From a checkpoint of a small class-conditioned image diffusion model.
Model: 4.53M parameters, 48-pixel images, arch unet, norm groupnorm, activation gelu, widths [64, 128, 256].
Rows from block 5 of a small class-conditioned image diffusion model, named by matrix and row number. Rows with one number belong to one channel. Each number is 50 + 15 x the weight over its row's rms, rounded and kept within 0 to 99. All counts start at 0.
After each channel's rows are labels from the 100 images, of 14976 (inputs lightly noised), where the channel reaches its highest value: "strongest on" is what is common among them; "colour at peak" is the nearest of a few named colours to the mean colour under the peak. Only what is clearly more common there than usual is listed. The data: stained colorectal tissue patches (NCT-CRC-HE-100K).
# convs0: first 3x3 conv (model.mid.2.convs.0.weight, 256x256x3x3, standardized in use, each kernel summed), inputs 0-255
# convs1: second 3x3 conv (model.mid.2.convs.1.weight, 256x256x3x3, standardized in use, transposed, each kernel summed), outputs 0-255

convs0.101:52 78 50 30 19 89 69 39 34 52 36 29 11 74 42 51 57 53 42 40 38 53 53 40 59 28 53 99 43 46 49 36 71 54 82 53 52 52 47 29 65 34 42 42 59 64 51 29 16 47 58 67 55 45 53 39 49 59 40 68 60 55 36 38 52 32 54 52 74 68 61 51 39 43 46 49 61 32 43 49 39 34 51 62 43 53 61 36 64 35 49 50 33 52 54 69 74 51 39 64 40 53 48 49 38 43 58 36 57 74 55 37 75 28 67 38 68 43 47 57 46 51 50 30 84 42 72 47 70 55 36 47 79 48 73 53 54 24 37 11 35 50 56 49 58 41 70 54 55 50 52 35 38 31 81 47 45 52 75 49 16 57 49 77 15 35 54 37 54 50 32 49 69 48 44 60 49 74 43 53 49 58 37 35 45 81 68 58 54 49 40 59 55 39 60 85 30 31 66 53 57 43 37 35 49 61 62 51 87 52 46 06 27 41 52 74 25 47 51 43 41 36 67 39 28 37 47 52 44 68 36 50 34 59 41 84 47 48 41 58 50 38 54 70 40 54 40 41 66 25 56 46 80 57 50 55
convs1.101:51 44 69 50 29 57 19 72 62 57 48 53 66 35 30 55 47 60 54 59 82 31 58 63 56 44 59 32 42 53 37 60 59 65 45 58 34 33 57 49 58 39 78 44 34 39 32 37 57 60 57 76 61 63 36 34 33 49 30 26 53 48 55 61 39 83 41 41 21 07 19 39 38 62 33 30 56 37 38 56 45 34 59 39 35 39 40 61 19 78 58 65 59 39 57 60 47 31 43 52 50 52 42 52 53 47 22 56 54 30 50 35 47 39 33 46 44 52 35 31 25 48 52 76 28 53 39 44 41 51 60 58 45 43 25 56 30 60 66 51 49 57 53 55 57 47 38 27 67 52 49 44 74 61 34 71 40 62 49 46 88 50 37 55 64 54 37 58 55 46 83 37 39 19 50 51 44 53 54 79 27 56 49 58 66 17 34 37 64 28 46 57 62 63 67 24 33 56 40 31 66 56 35 11 57 63 53 77 17 71 70 82 71 42 61 46 31 47 54 73 43 56 81 69 52 46 60 61 66 58 49 66 73 58 47 21 32 36 55 40 40 36 31 40 79 32 73 51 60 36 66 49 38 56 69 38
strongest on: tissue: smooth muscle; tissue: debris
colour at peak: pink

convs0.126:48 86 52 31 33 58 51 44 48 65 44 34 62 62 68 46 42 53 74 61 85 45 56 68 68 33 56 70 24 51 52 61 85 33 75 48 58 39 54 42 59 38 65 47 51 61 41 64 43 84 46 83 55 64 37 46 54 53 36 66 41 44 35 51 62 64 49 37 49 55 57 36 45 40 61 20 38 21 47 34 27 29 62 48 53 59 39 43 49 45 51 53 46 68 34 68 65 62 34 42 61 20 24 49 71 50 45 62 45 69 43 51 62 47 69 55 60 54 46 53 27 48 41 69 49 28 58 21 64 60 46 39 55 29 44 40 44 59 68 37 32 44 61 66 53 42 54 54 55 41 65 35 60 37 89 33 25 73 45 51 18 66 38 54 00 51 65 31 58 55 78 34 56 37 43 55 48 85 44 38 42 43 48 56 51 59 80 35 57 52 33 57 41 50 48 44 24 36 57 63 69 23 32 50 42 52 46 47 74 16 55 04 71 50 40 86 68 29 43 57 63 63 51 37 43 22 47 44 32 69 48 53 54 53 58 63 60 30 56 48 40 47 25 49 57 44 47 67 51 13 52 70 38 65 45 51
convs1.126:73 21 76 79 62 41 45 50 56 42 61 56 51 50 24 49 63 40 42 56 46 39 51 47 35 57 28 29 53 40 52 39 45 36 63 57 12 55 55 32 57 67 51 53 32 47 64 39 54 46 71 56 66 37 43 48 35 41 67 34 44 57 37 31 33 46 40 65 43 22 48 50 68 54 27 47 73 64 40 56 52 82 48 48 49 45 69 15 56 74 67 58 65 61 39 58 25 34 75 64 47 74 59 47 58 76 36 40 41 55 60 45 13 60 76 59 40 61 65 36 50 51 56 62 37 42 52 61 46 49 54 59 40 53 57 62 49 61 24 37 37 50 41 77 29 36 47 64 38 47 57 21 52 40 29 58 48 66 72 56 68 59 40 38 95 54 40 70 35 44 51 35 22 38 51 53 67 72 38 55 41 53 47 47 59 11 37 49 59 21 64 32 66 40 72 53 47 76 57 34 76 62 35 28 22 44 59 83 54 87 48 70 64 31 77 34 46 47 36 68 45 32 65 51 68 55 66 72 53 38 43 47 35 51 39 43 51 74 52 30 42 56 43 44 32 45 54 28 64 54 44 36 84 78 77 36
strongest on: tissue: debris
colour at peak: brown

convs0.59:42 20 61 68 52 59 63 68 50 90 51 28 52 82 64 47 48 29 73 54 20 42 32 51 47 68 73 52 59 46 47 35 40 39 31 57 47 53 51 73 36 55 42 48 66 45 37 71 63 00 64 48 57 58 36 52 34 47 32 60 49 65 34 43 07 24 55 43 37 50 62 49 53 50 55 39 53 48 63 20 63 61 36 83 64 50 31 62 39 30 46 59 55 38 49 39 74 53 51 39 50 53 23 50 33 28 43 43 54 99 53 56 53 52 32 62 58 40 55 50 56 41 42 29 61 59 37 39 57 34 37 47 53 41 63 74 61 45 69 66 72 54 40 44 37 54 57 46 28 91 64 64 60 28 44 47 52 55 65 41 26 59 31 55 45 41 91 38 33 33 50 29 35 55 57 45 46 38 49 51 63 42 50 47 42 56 39 46 35 49 81 51 46 49 53 62 49 49 59 64 21 49 53 71 52 42 47 69 90 71 40 44 61 76 22 48 38 50 48 39 61 36 81 46 57 48 60 63 65 35 64 51 67 09 46 61 49 45 59 36 81 53 54 59 71 58 46 50 43 54 48 50 41 56 50 56
convs1.59:19 26 47 10 85 58 53 29 72 48 89 24 60 44 35 62 67 57 29 56 42 31 64 59 31 45 64 38 83 51 68 51 47 27 42 50 56 50 50 64 51 70 37 63 44 31 56 47 38 81 54 64 49 50 44 43 46 49 54 43 46 52 55 60 59 46 39 42 58 28 71 53 49 59 58 45 44 47 52 30 57 92 46 38 51 72 54 57 32 31 29 35 55 40 58 45 31 52 36 38 52 51 24 54 51 45 85 61 48 84 69 31 71 75 36 19 74 29 47 49 59 43 27 52 51 54 67 56 37 45 60 31 35 24 51 52 53 37 54 47 76 46 63 35 53 37 40 21 41 42 49 34 53 65 47 58 68 62 14 28 25 40 11 57 67 55 56 54 46 50 79 36 37 59 45 67 68 59 47 46 65 69 62 39 38 62 64 33 59 46 38 74 65 52 77 63 56 69 56 58 56 44 64 49 54 22 52 60 71 58 54 44 45 39 62 27 67 46 54 45 22 36 40 46 27 57 46 52 34 22 40 34 30 49 69 42 39 65 54 71 73 45 52 46 56 55 32 64 53 50 80 38 59 20 31 74
strongest on: tissue: smooth muscle
colour at peak: pink

convs0.114:36 53 38 42 47 70 55 50 56 55 58 81 39 48 66 48 51 11 37 50 92 77 49 52 36 61 56 62 60 51 65 46 62 52 51 30 53 57 37 42 67 49 54 54 48 42 38 86 78 44 65 25 38 62 50 49 64 55 29 48 54 45 51 93 41 65 52 24 55 26 45 55 56 53 61 59 58 43 37 56 57 51 66 37 20 43 60 51 45 72 54 48 43 61 72 51 56 41 46 58 52 68 38 43 69 64 41 49 40 43 51 47 53 57 49 38 77 59 49 56 46 54 38 87 49 50 63 67 55 72 38 55 49 42 14 43 55 45 47 83 55 52 44 52 62 47 59 45 29 48 60 31 45 60 93 43 73 71 70 28 51 60 40 42 38 49 46 57 27 53 96 38 61 40 43 58 46 68 43 26 30 63 28 46 46 58 67 35 41 64 23 55 60 59 14 37 24 33 43 41 58 13 47 51 49 27 48 43 73 23 28 28 99 51 53 30 53 15 32 69 48 43 38 47 57 50 47 33 37 26 72 41 48 42 28 50 55 63 46 32 45 37 56 43 37 46 54 45 58 26 55 64 37 46 49 27
convs1.114:46 26 48 69 51 46 53 65 34 33 56 50 39 20 63 74 37 66 70 47 54 48 31 28 47 56 43 36 39 59 33 57 68 50 41 25 42 56 52 53 61 52 49 58 32 56 74 68 21 40 61 64 49 25 56 50 32 32 45 54 44 74 35 41 50 62 49 74 51 39 38 53 50 70 33 79 47 37 78 38 41 79 61 49 78 44 46 53 54 54 50 50 40 42 36 50 48 81 43 44 50 32 56 31 26 79 35 59 65 76 65 61 42 60 43 74 53 65 56 71 61 66 68 64 64 52 55 54 74 49 56 58 57 73 45 35 21 57 61 54 31 43 63 60 44 44 38 42 68 45 48 47 36 42 56 45 25 53 54 61 29 39 54 30 71 57 40 46 84 60 25 54 51 46 57 34 21 39 51 35 51 71 47 47 38 60 00 61 60 67 79 45 58 47 51 38 49 50 20 31 37 54 37 63 46 28 41 65 17 74 06 62 00 73 24 49 42 55 54 30 53 47 40 68 60 55 30 66 59 58 51 45 36 64 81 38 39 32 44 61 40 45 65 40 41 42 74 51 33 73 29 31 43 54 59 47
strongest on: tissue: debris
colour at peak: brown

convs0.226:68 15 73 54 45 42 45 81 84 69 51 54 75 50 44 46 63 47 40 51 51 46 26 27 39 48 33 35 54 58 20 66 61 37 39 68 46 45 50 80 72 56 76 60 23 30 72 22 16 54 38 66 66 20 61 56 37 54 42 56 39 60 50 42 43 49 29 49 49 47 46 33 40 67 39 62 75 42 68 33 44 67 52 54 35 52 41 46 48 60 45 56 57 60 19 26 25 64 52 63 56 58 62 66 88 84 58 60 70 53 60 55 58 59 66 39 39 54 51 30 26 66 32 62 46 60 71 42 47 46 97 40 43 45 33 42 38 31 37 36 52 26 27 38 45 62 40 13 32 68 75 14 33 39 57 54 44 62 49 56 40 75 58 48 45 45 47 77 50 44 60 36 38 50 40 56 47 29 63 58 51 60 50 36 42 63 45 71 39 67 51 39 47 64 47 65 57 52 56 02 70 28 72 48 62 54 46 68 23 52 61 36 42 46 59 39 40 43 52 60 39 44 61 69 60 39 44 34 55 31 54 19 60 34 39 48 61 41 33 51 54 58 56 65 60 65 67 59 63 41 56 72 85 58 47 35
convs1.226:56 78 17 61 56 56 50 56 62 51 37 43 63 44 89 52 63 52 36 41 42 50 56 69 63 46 47 57 36 74 72 68 35 49 15 74 31 41 27 53 31 51 34 65 60 45 47 28 84 37 54 22 20 50 51 60 77 50 34 60 49 50 71 69 52 34 58 60 42 30 54 61 64 71 40 50 38 54 58 49 42 29 39 86 47 56 37 67 67 16 57 48 59 53 52 43 42 67 27 51 54 31 57 39 50 60 37 32 54 42 67 45 70 38 60 76 40 51 63 74 53 25 55 37 44 49 48 36 46 28 85 52 63 52 47 29 52 31 54 67 45 51 56 52 46 17 54 38 48 64 47 36 36 11 67 46 08 28 61 77 43 67 49 46 32 28 74 49 65 56 37 54 59 45 46 30 78 41 69 41 34 45 39 52 61 58 52 42 60 82 60 63 40 27 60 49 50 39 25 48 26 74 51 67 43 19 62 32 55 36 37 36 40 71 34 57 61 44 51 20 34 78 57 63 55 48 54 48 49 70 56 58 50 63 47 79 59 60 54 52 35 38 64 68 58 64 49 31 25 45 42 84 46 53 54 54
strongest on: tissue: tumour epithelium
colour at peak: grey

convs0.160:46 00 63 53 49 59 64 72 55 71 57 61 58 57 22 60 53 50 07 53 63 38 49 44 49 53 61 68 59 49 48 48 46 81 35 51 54 61 65 60 38 55 40 41 58 56 49 63 67 41 60 62 53 68 44 42 57 43 55 42 59 65 57 50 51 56 61 56 47 55 52 58 70 32 39 58 40 62 42 46 50 39 66 58 65 52 40 51 54 51 53 61 40 52 47 42 66 51 48 42 46 73 49 54 50 50 61 54 31 43 46 52 56 53 45 34 58 40 45 40 49 47 56 41 42 46 49 81 65 50 43 35 46 50 44 51 52 51 53 55 53 62 50 46 42 44 40 48 37 52 56 67 46 42 44 48 56 43 54 41 46 52 69 54 59 34 47 47 43 53 63 48 47 54 50 38 54 53 46 47 46 47 56 45 54 57 46 36 47 48 58 49 63 43 68 40 43 46 40 90 31 44 54 37 59 47 38 53 52 53 52 52 39 41 59 49 64 50 51 57 38 48 31 41 59 61 47 36 40 58 45 58 57 41 47 44 52 34 60 52 56 52 32 42 63 52 32 47 43 51 47 56 44 74 62 59
convs1.160:53 99 47 69 61 65 35 32 33 15 40 84 20 67 66 39 62 43 58 48 66 59 57 59 40 49 53 54 39 43 46 57 55 17 62 30 55 56 39 71 59 53 35 45 33 63 41 40 44 80 36 38 62 24 66 28 48 51 45 57 39 40 45 51 47 64 51 38 51 39 51 65 65 69 58 56 65 40 62 47 80 38 32 36 67 35 39 20 74 37 42 50 48 50 57 37 58 49 43 78 45 38 48 45 18 21 44 37 50 56 79 41 45 26 65 57 44 45 57 56 60 61 72 57 45 57 37 49 39 49 56 54 58 49 39 35 57 22 30 37 58 59 79 51 47 54 58 47 86 51 50 76 71 49 41 34 39 40 46 47 47 75 45 51 43 35 45 46 57 48 60 31 65 56 00 42 68 44 38 43 72 47 44 37 57 52 62 53 37 45 60 34 53 77 30 59 35 56 69 17 52 61 66 50 47 28 56 48 59 63 46 26 39 55 15 37 26 37 72 73 74 63 61 60 59 66 59 86 55 59 49 46 63 84 66 57 44 30 72 30 39 56 16 72 42 49 51 43 54 44 52 56 48 58 32 65
strongest on: tissue: smooth muscle; tissue: debris
colour at peak: purple

convs0.81:53 66 41 71 19 43 49 49 41 62 45 31 54 29 56 28 65 48 35 49 70 58 40 70 49 50 64 66 30 48 40 51 59 40 49 68 48 29 52 37 49 43 47 43 67 69 53 27 40 49 69 74 32 58 44 59 32 63 46 49 30 59 20 81 70 48 43 70 59 50 61 60 61 52 57 61 54 55 42 51 57 53 49 68 29 49 32 39 62 50 64 60 55 25 44 85 67 64 38 43 39 18 49 48 40 63 41 46 68 62 37 76 73 34 74 35 99 51 22 37 45 53 73 66 68 22 50 33 60 56 59 68 76 46 33 48 44 30 56 38 33 29 38 63 61 42 76 34 58 59 46 25 42 47 79 58 49 62 60 62 21 62 55 57 05 68 60 54 45 33 59 70 56 50 29 38 36 38 41 35 34 44 44 38 47 85 81 69 40 82 49 26 43 60 61 62 20 41 33 24 25 41 37 56 43 58 48 65 81 30 68 35 56 47 68 75 62 37 37 49 53 45 44 35 39 48 53 51 40 70 44 13 51 65 47 75 51 46 28 67 40 53 61 55 49 59 36 44 54 38 47 77 55 45 51 42
convs1.81:47 12 79 49 45 52 68 31 35 50 38 53 42 71 77 57 28 60 85 58 72 52 64 37 47 38 60 66 55 49 41 41 66 42 60 52 73 81 53 35 47 25 67 41 54 55 33 37 47 49 51 56 63 58 53 57 52 72 31 36 69 52 50 33 45 25 67 38 30 73 42 53 34 63 71 26 69 40 53 40 77 48 72 24 62 53 64 36 44 48 72 62 65 71 63 39 44 57 56 42 36 59 48 60 47 56 57 41 52 17 63 69 54 49 60 40 29 63 46 51 31 63 24 30 30 48 65 61 33 50 49 49 52 46 57 47 50 60 37 49 41 88 48 63 55 73 37 56 44 60 53 45 48 32 29 39 66 48 58 40 64 43 30 30 37 39 43 55 37 69 77 23 55 54 72 66 49 65 41 69 52 49 62 71 37 49 19 59 70 58 59 84 57 36 38 62 45 42 54 64 55 41 36 24 64 68 55 79 68 56 43 35 95 65 66 24 41 55 44 57 28 32 49 26 42 34 66 53 52 41 55 30 64 62 46 33 45 49 51 44 55 48 33 70 74 30 80 57 61 08 65 22 57 82 63 50
strongest on: tissue: tumour epithelium
colour at peak: brown

convs0.71:50 54 36 32 37 68 58 50 36 53 36 35 61 51 65 59 48 61 80 56 43 61 55 62 46 29 54 95 40 53 55 53 83 49 49 45 73 51 53 22 49 48 56 50 45 55 45 41 44 36 54 51 48 57 50 60 54 58 26 54 61 55 48 53 69 40 57 51 45 63 59 59 32 54 62 45 57 40 43 24 64 34 61 50 37 57 58 59 41 21 53 50 53 66 56 43 42 53 49 51 62 43 62 55 56 51 53 55 53 59 46 32 66 54 37 42 60 53 45 47 07 42 45 66 57 37 68 42 61 58 38 43 65 30 47 45 43 42 51 43 38 46 55 68 51 50 50 68 30 65 66 20 44 39 51 47 43 48 74 29 04 58 58 70 00 39 70 32 45 67 84 34 84 40 47 56 56 88 56 56 32 44 41 67 39 55 57 47 68 73 37 63 70 52 51 66 27 42 59 64 45 17 43 45 53 46 42 45 68 30 47 00 99 64 57 64 38 46 55 67 64 52 54 40 52 14 48 48 50 57 60 51 56 65 25 60 57 42 54 52 47 35 23 53 53 54 45 67 53 00 60 56 65 46 49 60
convs1.71:74 37 51 85 54 37 53 71 70 65 63 61 46 30 39 52 51 41 30 51 48 51 59 46 58 46 39 07 76 49 33 55 45 21 72 66 36 29 60 74 54 55 56 51 39 43 63 40 54 72 39 58 49 40 52 25 28 36 71 25 42 46 68 40 34 43 41 60 51 36 35 32 71 48 31 51 51 56 34 41 64 89 40 53 41 54 22 39 56 34 44 43 40 46 16 38 56 61 51 42 50 58 43 48 67 60 54 32 42 50 69 63 36 41 60 86 46 55 65 32 54 53 61 71 46 34 53 12 45 48 46 68 39 67 37 54 43 64 68 41 49 38 43 66 33 23 37 31 80 40 52 53 44 40 88 43 40 80 47 72 61 44 35 36 84 58 43 69 44 45 28 56 18 59 55 38 63 37 55 57 45 83 43 51 62 41 64 40 65 34 85 40 50 55 66 38 67 68 53 40 74 52 49 45 50 28 32 44 30 47 38 63 17 18 46 18 80 37 49 30 44 38 47 87 45 61 62 55 43 21 43 68 47 58 71 39 54 64 58 55 54 39 63 46 23 44 42 44 44 63 52 42 47 44 65 51
strongest on: tissue: debris
colour at peak: pink

convs0.86:63 21 54 35 54 51 49 08 81 52 37 63 29 28 53 75 55 48 64 37 67 44 34 34 39 45 72 64 81 61 39 48 41 78 41 44 39 79 64 51 83 72 40 52 37 28 49 50 51 38 44 30 35 81 36 69 64 41 58 35 44 65 57 81 64 65 48 58 72 36 58 52 56 65 58 74 51 34 47 52 33 42 61 62 36 27 32 62 45 62 68 54 45 34 53 60 25 62 48 38 72 76 59 45 19 28 68 51 61 49 48 39 50 42 58 45 53 46 32 54 49 54 21 41 42 69 38 71 48 78 47 43 55 63 35 55 54 36 53 45 48 23 42 33 67 61 41 55 59 53 57 70 37 59 46 47 56 50 47 66 38 52 61 47 52 45 50 63 31 48 37 58 60 62 41 58 48 42 71 58 39 60 53 00 68 79 42 78 46 59 33 44 37 72 31 58 63 38 28 31 84 59 51 32 67 29 30 14 43 72 30 42 28 41 33 51 80 49 42 29 56 41 33 47 30 80 32 54 51 68 45 81 56 40 59 78 48 57 40 38 59 43 54 66 42 54 35 40 55 52 38 28 77 52 39 67
convs1.86:82 80 42 46 27 41 56 50 51 43 66 33 64 61 53 34 34 76 33 61 24 71 55 32 46 61 49 56 32 33 51 42 43 53 45 49 44 46 53 41 76 74 43 39 37 68 43 83 88 43 50 42 53 30 61 81 70 55 45 27 72 45 47 47 44 48 65 11 59 65 66 42 43 44 55 45 57 86 38 30 57 71 41 56 65 36 48 31 53 62 23 67 67 25 61 49 53 65 52 56 62 34 33 56 32 60 44 24 61 18 42 61 36 63 52 25 47 60 19 39 67 26 56 51 55 57 41 44 46 46 56 50 29 33 68 50 69 50 48 64 57 65 47 49 62 44 72 47 52 59 27 37 67 64 55 21 67 47 44 38 57 51 56 44 64 41 66 47 30 38 23 70 59 47 63 67 51 38 72 68 56 37 61 74 30 69 40 46 33 71 88 49 70 81 48 46 54 77 57 34 30 43 57 47 49 45 48 39 64 35 42 62 24 49 77 34 29 64 64 49 46 50 46 76 62 21 37 61 59 31 53 64 42 41 41 44 39 57 30 48 43 64 71 48 49 78 94 29 44 52 44 38 53 38 66 38
strongest on: tissue: normal colon mucosa; tissue: tumour epithelium
colour at peak: grey

convs0.108:53 00 48 59 68 30 85 29 57 32 60 62 28 84 40 38 61 49 31 48 24 54 33 84 37 60 51 39 55 55 85 52 26 62 53 43 58 68 44 55 42 67 42 49 52 40 22 73 46 68 71 22 45 70 37 44 46 28 56 74 57 64 45 53 35 31 53 46 23 53 21 26 78 40 43 36 50 28 46 50 78 46 49 51 44 27 38 58 47 57 30 50 49 29 65 35 86 52 60 44 58 49 50 56 54 47 52 51 49 55 63 71 64 63 47 47 61 64 61 64 42 47 43 47 44 65 45 65 48 54 54 73 58 48 45 67 55 51 51 56 39 62 48 41 40 49 56 56 62 41 55 68 45 39 66 60 36 67 38 38 55 51 64 20 69 58 59 63 34 63 58 56 45 53 55 43 47 39 65 55 29 57 47 24 69 57 49 44 56 52 38 18 49 50 46 54 62 76 55 70 27 37 41 47 33 59 46 26 81 49 57 17 50 56 63 56 53 21 57 33 87 48 43 57 21 51 42 37 70 39 49 79 40 34 56 48 47 50 60 41 62 44 65 15 43 56 70 61 77 41 46 33 42 89 65 55
convs1.108:81 62 30 23 52 48 64 25 31 43 63 37 38 70 53 46 58 56 31 51 68 54 52 63 30 40 39 40 40 52 48 48 34 38 48 67 71 50 48 61 42 63 52 62 76 50 43 17 38 57 62 33 34 30 48 83 54 66 23 53 54 40 75 07 84 32 64 43 44 56 68 63 56 63 45 46 54 58 63 44 47 47 39 44 33 33 30 64 60 26 48 48 40 52 62 40 57 49 52 20 76 36 50 43 38 40 73 55 55 42 67 70 71 67 46 60 66 68 49 44 70 65 49 12 54 64 63 45 30 44 58 19 53 33 47 48 55 55 80 48 41 48 55 36 30 44 53 49 39 53 53 64 70 66 74 67 41 18 53 52 48 37 24 54 36 61 61 59 68 31 66 58 27 52 34 58 51 31 44 41 48 59 52 62 00 53 44 60 51 94 42 29 54 34 26 57 62 56 46 45 36 43 42 58 52 39 32 50 53 28 39 40 31 72 52 45 53 25 83 30 67 48 35 28 49 34 34 28 75 58 75 67 55 77 49 66 44 39 66 53 35 34 63 77 44 71 44 54 71 47 56 64 36 37 63 54
strongest on: tissue: debris
colour at peak: purple; brown

convs0.30:43 49 67 23 43 47 48 53 38 49 39 41 93 50 68 57 58 33 53 79 31 58 48 61 56 29 66 47 34 57 36 56 79 48 50 65 68 59 52 47 38 46 60 49 53 57 44 30 44 64 48 78 48 50 41 49 48 40 34 57 50 65 48 22 53 62 41 47 46 50 35 42 49 49 45 52 48 51 45 31 46 38 74 62 66 63 33 43 52 16 50 50 53 77 49 25 49 53 38 46 63 48 50 68 98 71 57 57 52 53 51 42 29 34 53 54 48 60 64 25 17 45 54 69 51 31 67 45 58 54 15 22 59 39 56 52 50 58 62 50 34 58 58 54 59 52 62 60 29 50 63 25 58 31 57 40 47 73 59 52 32 72 36 63 14 52 65 39 33 64 83 33 50 30 41 52 60 74 52 60 39 56 50 79 45 15 79 19 74 65 49 67 71 57 64 32 21 40 67 55 54 42 54 25 63 45 48 54 52 51 57 17 54 45 58 48 38 57 51 88 59 41 46 41 51 12 45 65 44 61 46 57 52 37 38 35 65 42 87 53 63 07 08 42 51 64 48 65 37 14 55 64 46 39 59 57
convs1.30:79 47 50 75 38 44 38 63 66 56 62 56 74 28 18 36 43 52 41 52 71 27 39 44 33 51 60 55 21 58 51 60 67 45 48 55 42 29 51 66 28 42 47 55 27 51 49 41 43 53 55 65 47 56 69 22 32 63 65 40 36 61 67 47 35 46 34 37 32 15 13 62 69 65 52 55 79 55 45 48 59 25 78 38 49 47 61 36 16 83 59 55 23 44 49 62 45 60 68 39 53 53 54 55 33 41 61 66 40 46 44 55 20 37 64 67 23 40 58 48 54 71 60 73 15 75 41 28 27 49 61 58 50 43 52 25 64 44 74 55 59 64 44 48 52 42 20 48 85 38 52 48 56 52 44 56 57 54 20 36 53 53 35 30 83 52 36 58 46 55 61 23 05 56 47 54 58 59 48 74 49 60 41 39 48 38 54 53 48 41 38 27 65 50 33 49 32 70 52 52 48 64 48 29 54 65 48 83 49 56 70 84 71 48 46 72 67 57 39 69 53 38 75 69 52 53 53 75 47 63 19 42 48 51 47 36 51 65 42 36 60 66 20 51 63 54 54 65 44 50 61 33 50 82 30 57
strongest on: tissue: adipose tissue
colour at peak: white

convs0.190:52 76 43 39 48 40 61 59 59 33 38 54 46 61 55 66 46 56 00 65 39 20 47 47 50 27 46 70 52 41 48 53 20 39 60 64 44 46 67 63 47 57 44 53 34 64 50 16 54 69 34 73 52 82 55 60 27 41 64 68 39 62 42 60 56 59 63 44 37 80 40 51 47 43 28 49 39 81 68 64 54 43 61 76 58 62 71 36 41 63 43 60 39 46 30 62 38 62 25 60 48 40 51 48 14 44 51 29 48 27 50 29 40 50 29 54 44 67 36 71 34 50 53 41 37 70 36 70 41 58 61 44 57 61 45 43 50 60 41 34 63 47 61 32 57 48 35 84 46 97 54 66 47 34 26 61 37 31 71 72 40 58 60 49 42 11 58 51 40 60 39 72 49 51 59 63 53 23 47 61 70 49 56 29 64 60 43 65 31 42 60 26 35 55 44 60 52 55 62 33 59 86 52 32 69 51 55 15 60 81 56 67 00 47 53 60 59 46 52 55 29 51 52 44 63 29 52 68 36 37 21 45 72 49 45 53 55 62 49 48 32 48 51 69 49 44 37 57 38 56 56 44 69 68 43 67
convs1.190:49 27 30 59 85 43 33 68 59 73 63 39 85 42 38 29 32 40 65 50 58 35 42 65 52 56 57 28 73 37 26 46 65 66 61 66 42 53 55 37 55 59 48 36 34 63 63 54 55 55 64 33 38 29 57 69 65 45 61 59 54 50 40 38 48 81 56 57 40 29 64 36 55 28 63 69 47 38 45 23 55 55 41 51 52 48 61 33 62 41 49 37 64 39 56 60 49 64 90 36 49 46 27 30 43 48 57 55 61 38 55 82 41 35 69 50 57 69 67 35 66 41 40 57 56 67 39 47 18 48 65 66 38 52 59 51 43 83 53 81 44 53 53 51 42 40 55 43 53 25 52 38 39 84 57 42 56 50 52 71 62 44 28 28 99 65 52 64 40 13 57 31 47 30 65 59 49 49 40 45 42 40 35 54 51 31 49 34 60 38 58 39 35 48 53 50 63 57 43 45 38 27 50 66 48 54 62 62 49 44 35 77 64 45 62 68 42 62 27 38 64 46 44 45 53 77 45 39 27 62 67 30 19 30 62 56 48 61 29 47 55 59 66 20 25 50 52 33 45 68 32 48 55 10 53 27
strongest on: tissue: normal colon mucosa; tissue: adipose tissue
colour at peak: grey

convs0.174:40 53 26 83 85 47 35 46 59 67 53 53 69 44 33 22 44 64 29 50 70 40 33 77 32 34 72 85 59 32 43 37 30 44 30 47 68 57 40 62 40 42 39 31 25 76 44 08 62 80 44 09 29 42 67 59 29 46 62 67 61 64 61 21 55 45 62 39 53 35 63 40 35 61 84 76 65 40 58 26 23 38 54 43 26 48 87 52 52 80 56 60 44 62 61 19 61 41 29 71 48 66 50 41 76 36 52 60 59 59 44 41 23 66 73 52 51 42 35 76 08 45 25 56 60 51 63 48 46 42 69 37 49 42 56 50 48 46 58 47 37 55 50 71 35 42 54 01 73 44 35 35 37 48 53 35 51 54 43 58 62 57 52 53 23 57 66 37 44 45 42 47 49 49 52 49 31 62 52 48 52 62 41 43 47 63 53 51 44 77 38 54 52 36 47 41 53 61 53 45 65 29 51 72 62 35 33 53 61 74 68 57 84 66 50 59 28 56 39 58 61 63 30 49 36 76 44 42 32 38 64 57 54 50 47 47 43 66 51 54 48 50 48 56 44 41 65 43 68 57 45 36 46 43 26 66
convs1.174:43 87 49 45 43 75 57 52 64 22 34 72 31 65 52 76 50 48 68 26 70 72 58 30 69 29 32 56 65 49 57 45 43 55 61 38 48 57 68 33 42 14 68 64 77 44 39 82 78 55 31 72 61 53 41 47 57 59 42 50 53 39 45 52 60 59 33 49 48 71 63 45 57 63 43 48 26 63 46 49 52 66 50 63 67 59 36 42 43 30 57 48 51 49 55 77 38 30 36 51 60 30 48 57 50 70 21 31 77 38 36 53 47 47 33 24 44 43 39 55 70 65 46 54 30 33 50 42 58 49 28 25 32 32 39 46 66 49 48 39 28 30 53 50 53 68 79 62 20 66 36 55 60 58 52 48 47 39 62 37 29 40 46 56 04 24 26 61 77 66 48 61 54 51 72 43 50 60 60 60 51 67 43 55 39 36 34 39 44 67 56 36 82 63 54 63 47 41 63 69 55 73 19 25 54 74 57 45 53 33 49 36 44 51 70 46 47 37 62 68 28 77 71 28 78 18 54 44 51 47 21 47 62 58 30 71 38 57 52 26 35 38 57 53 71 31 77 51 56 43 71 63 69 57 66 42
strongest on: tissue: adipose tissue
colour at peak: white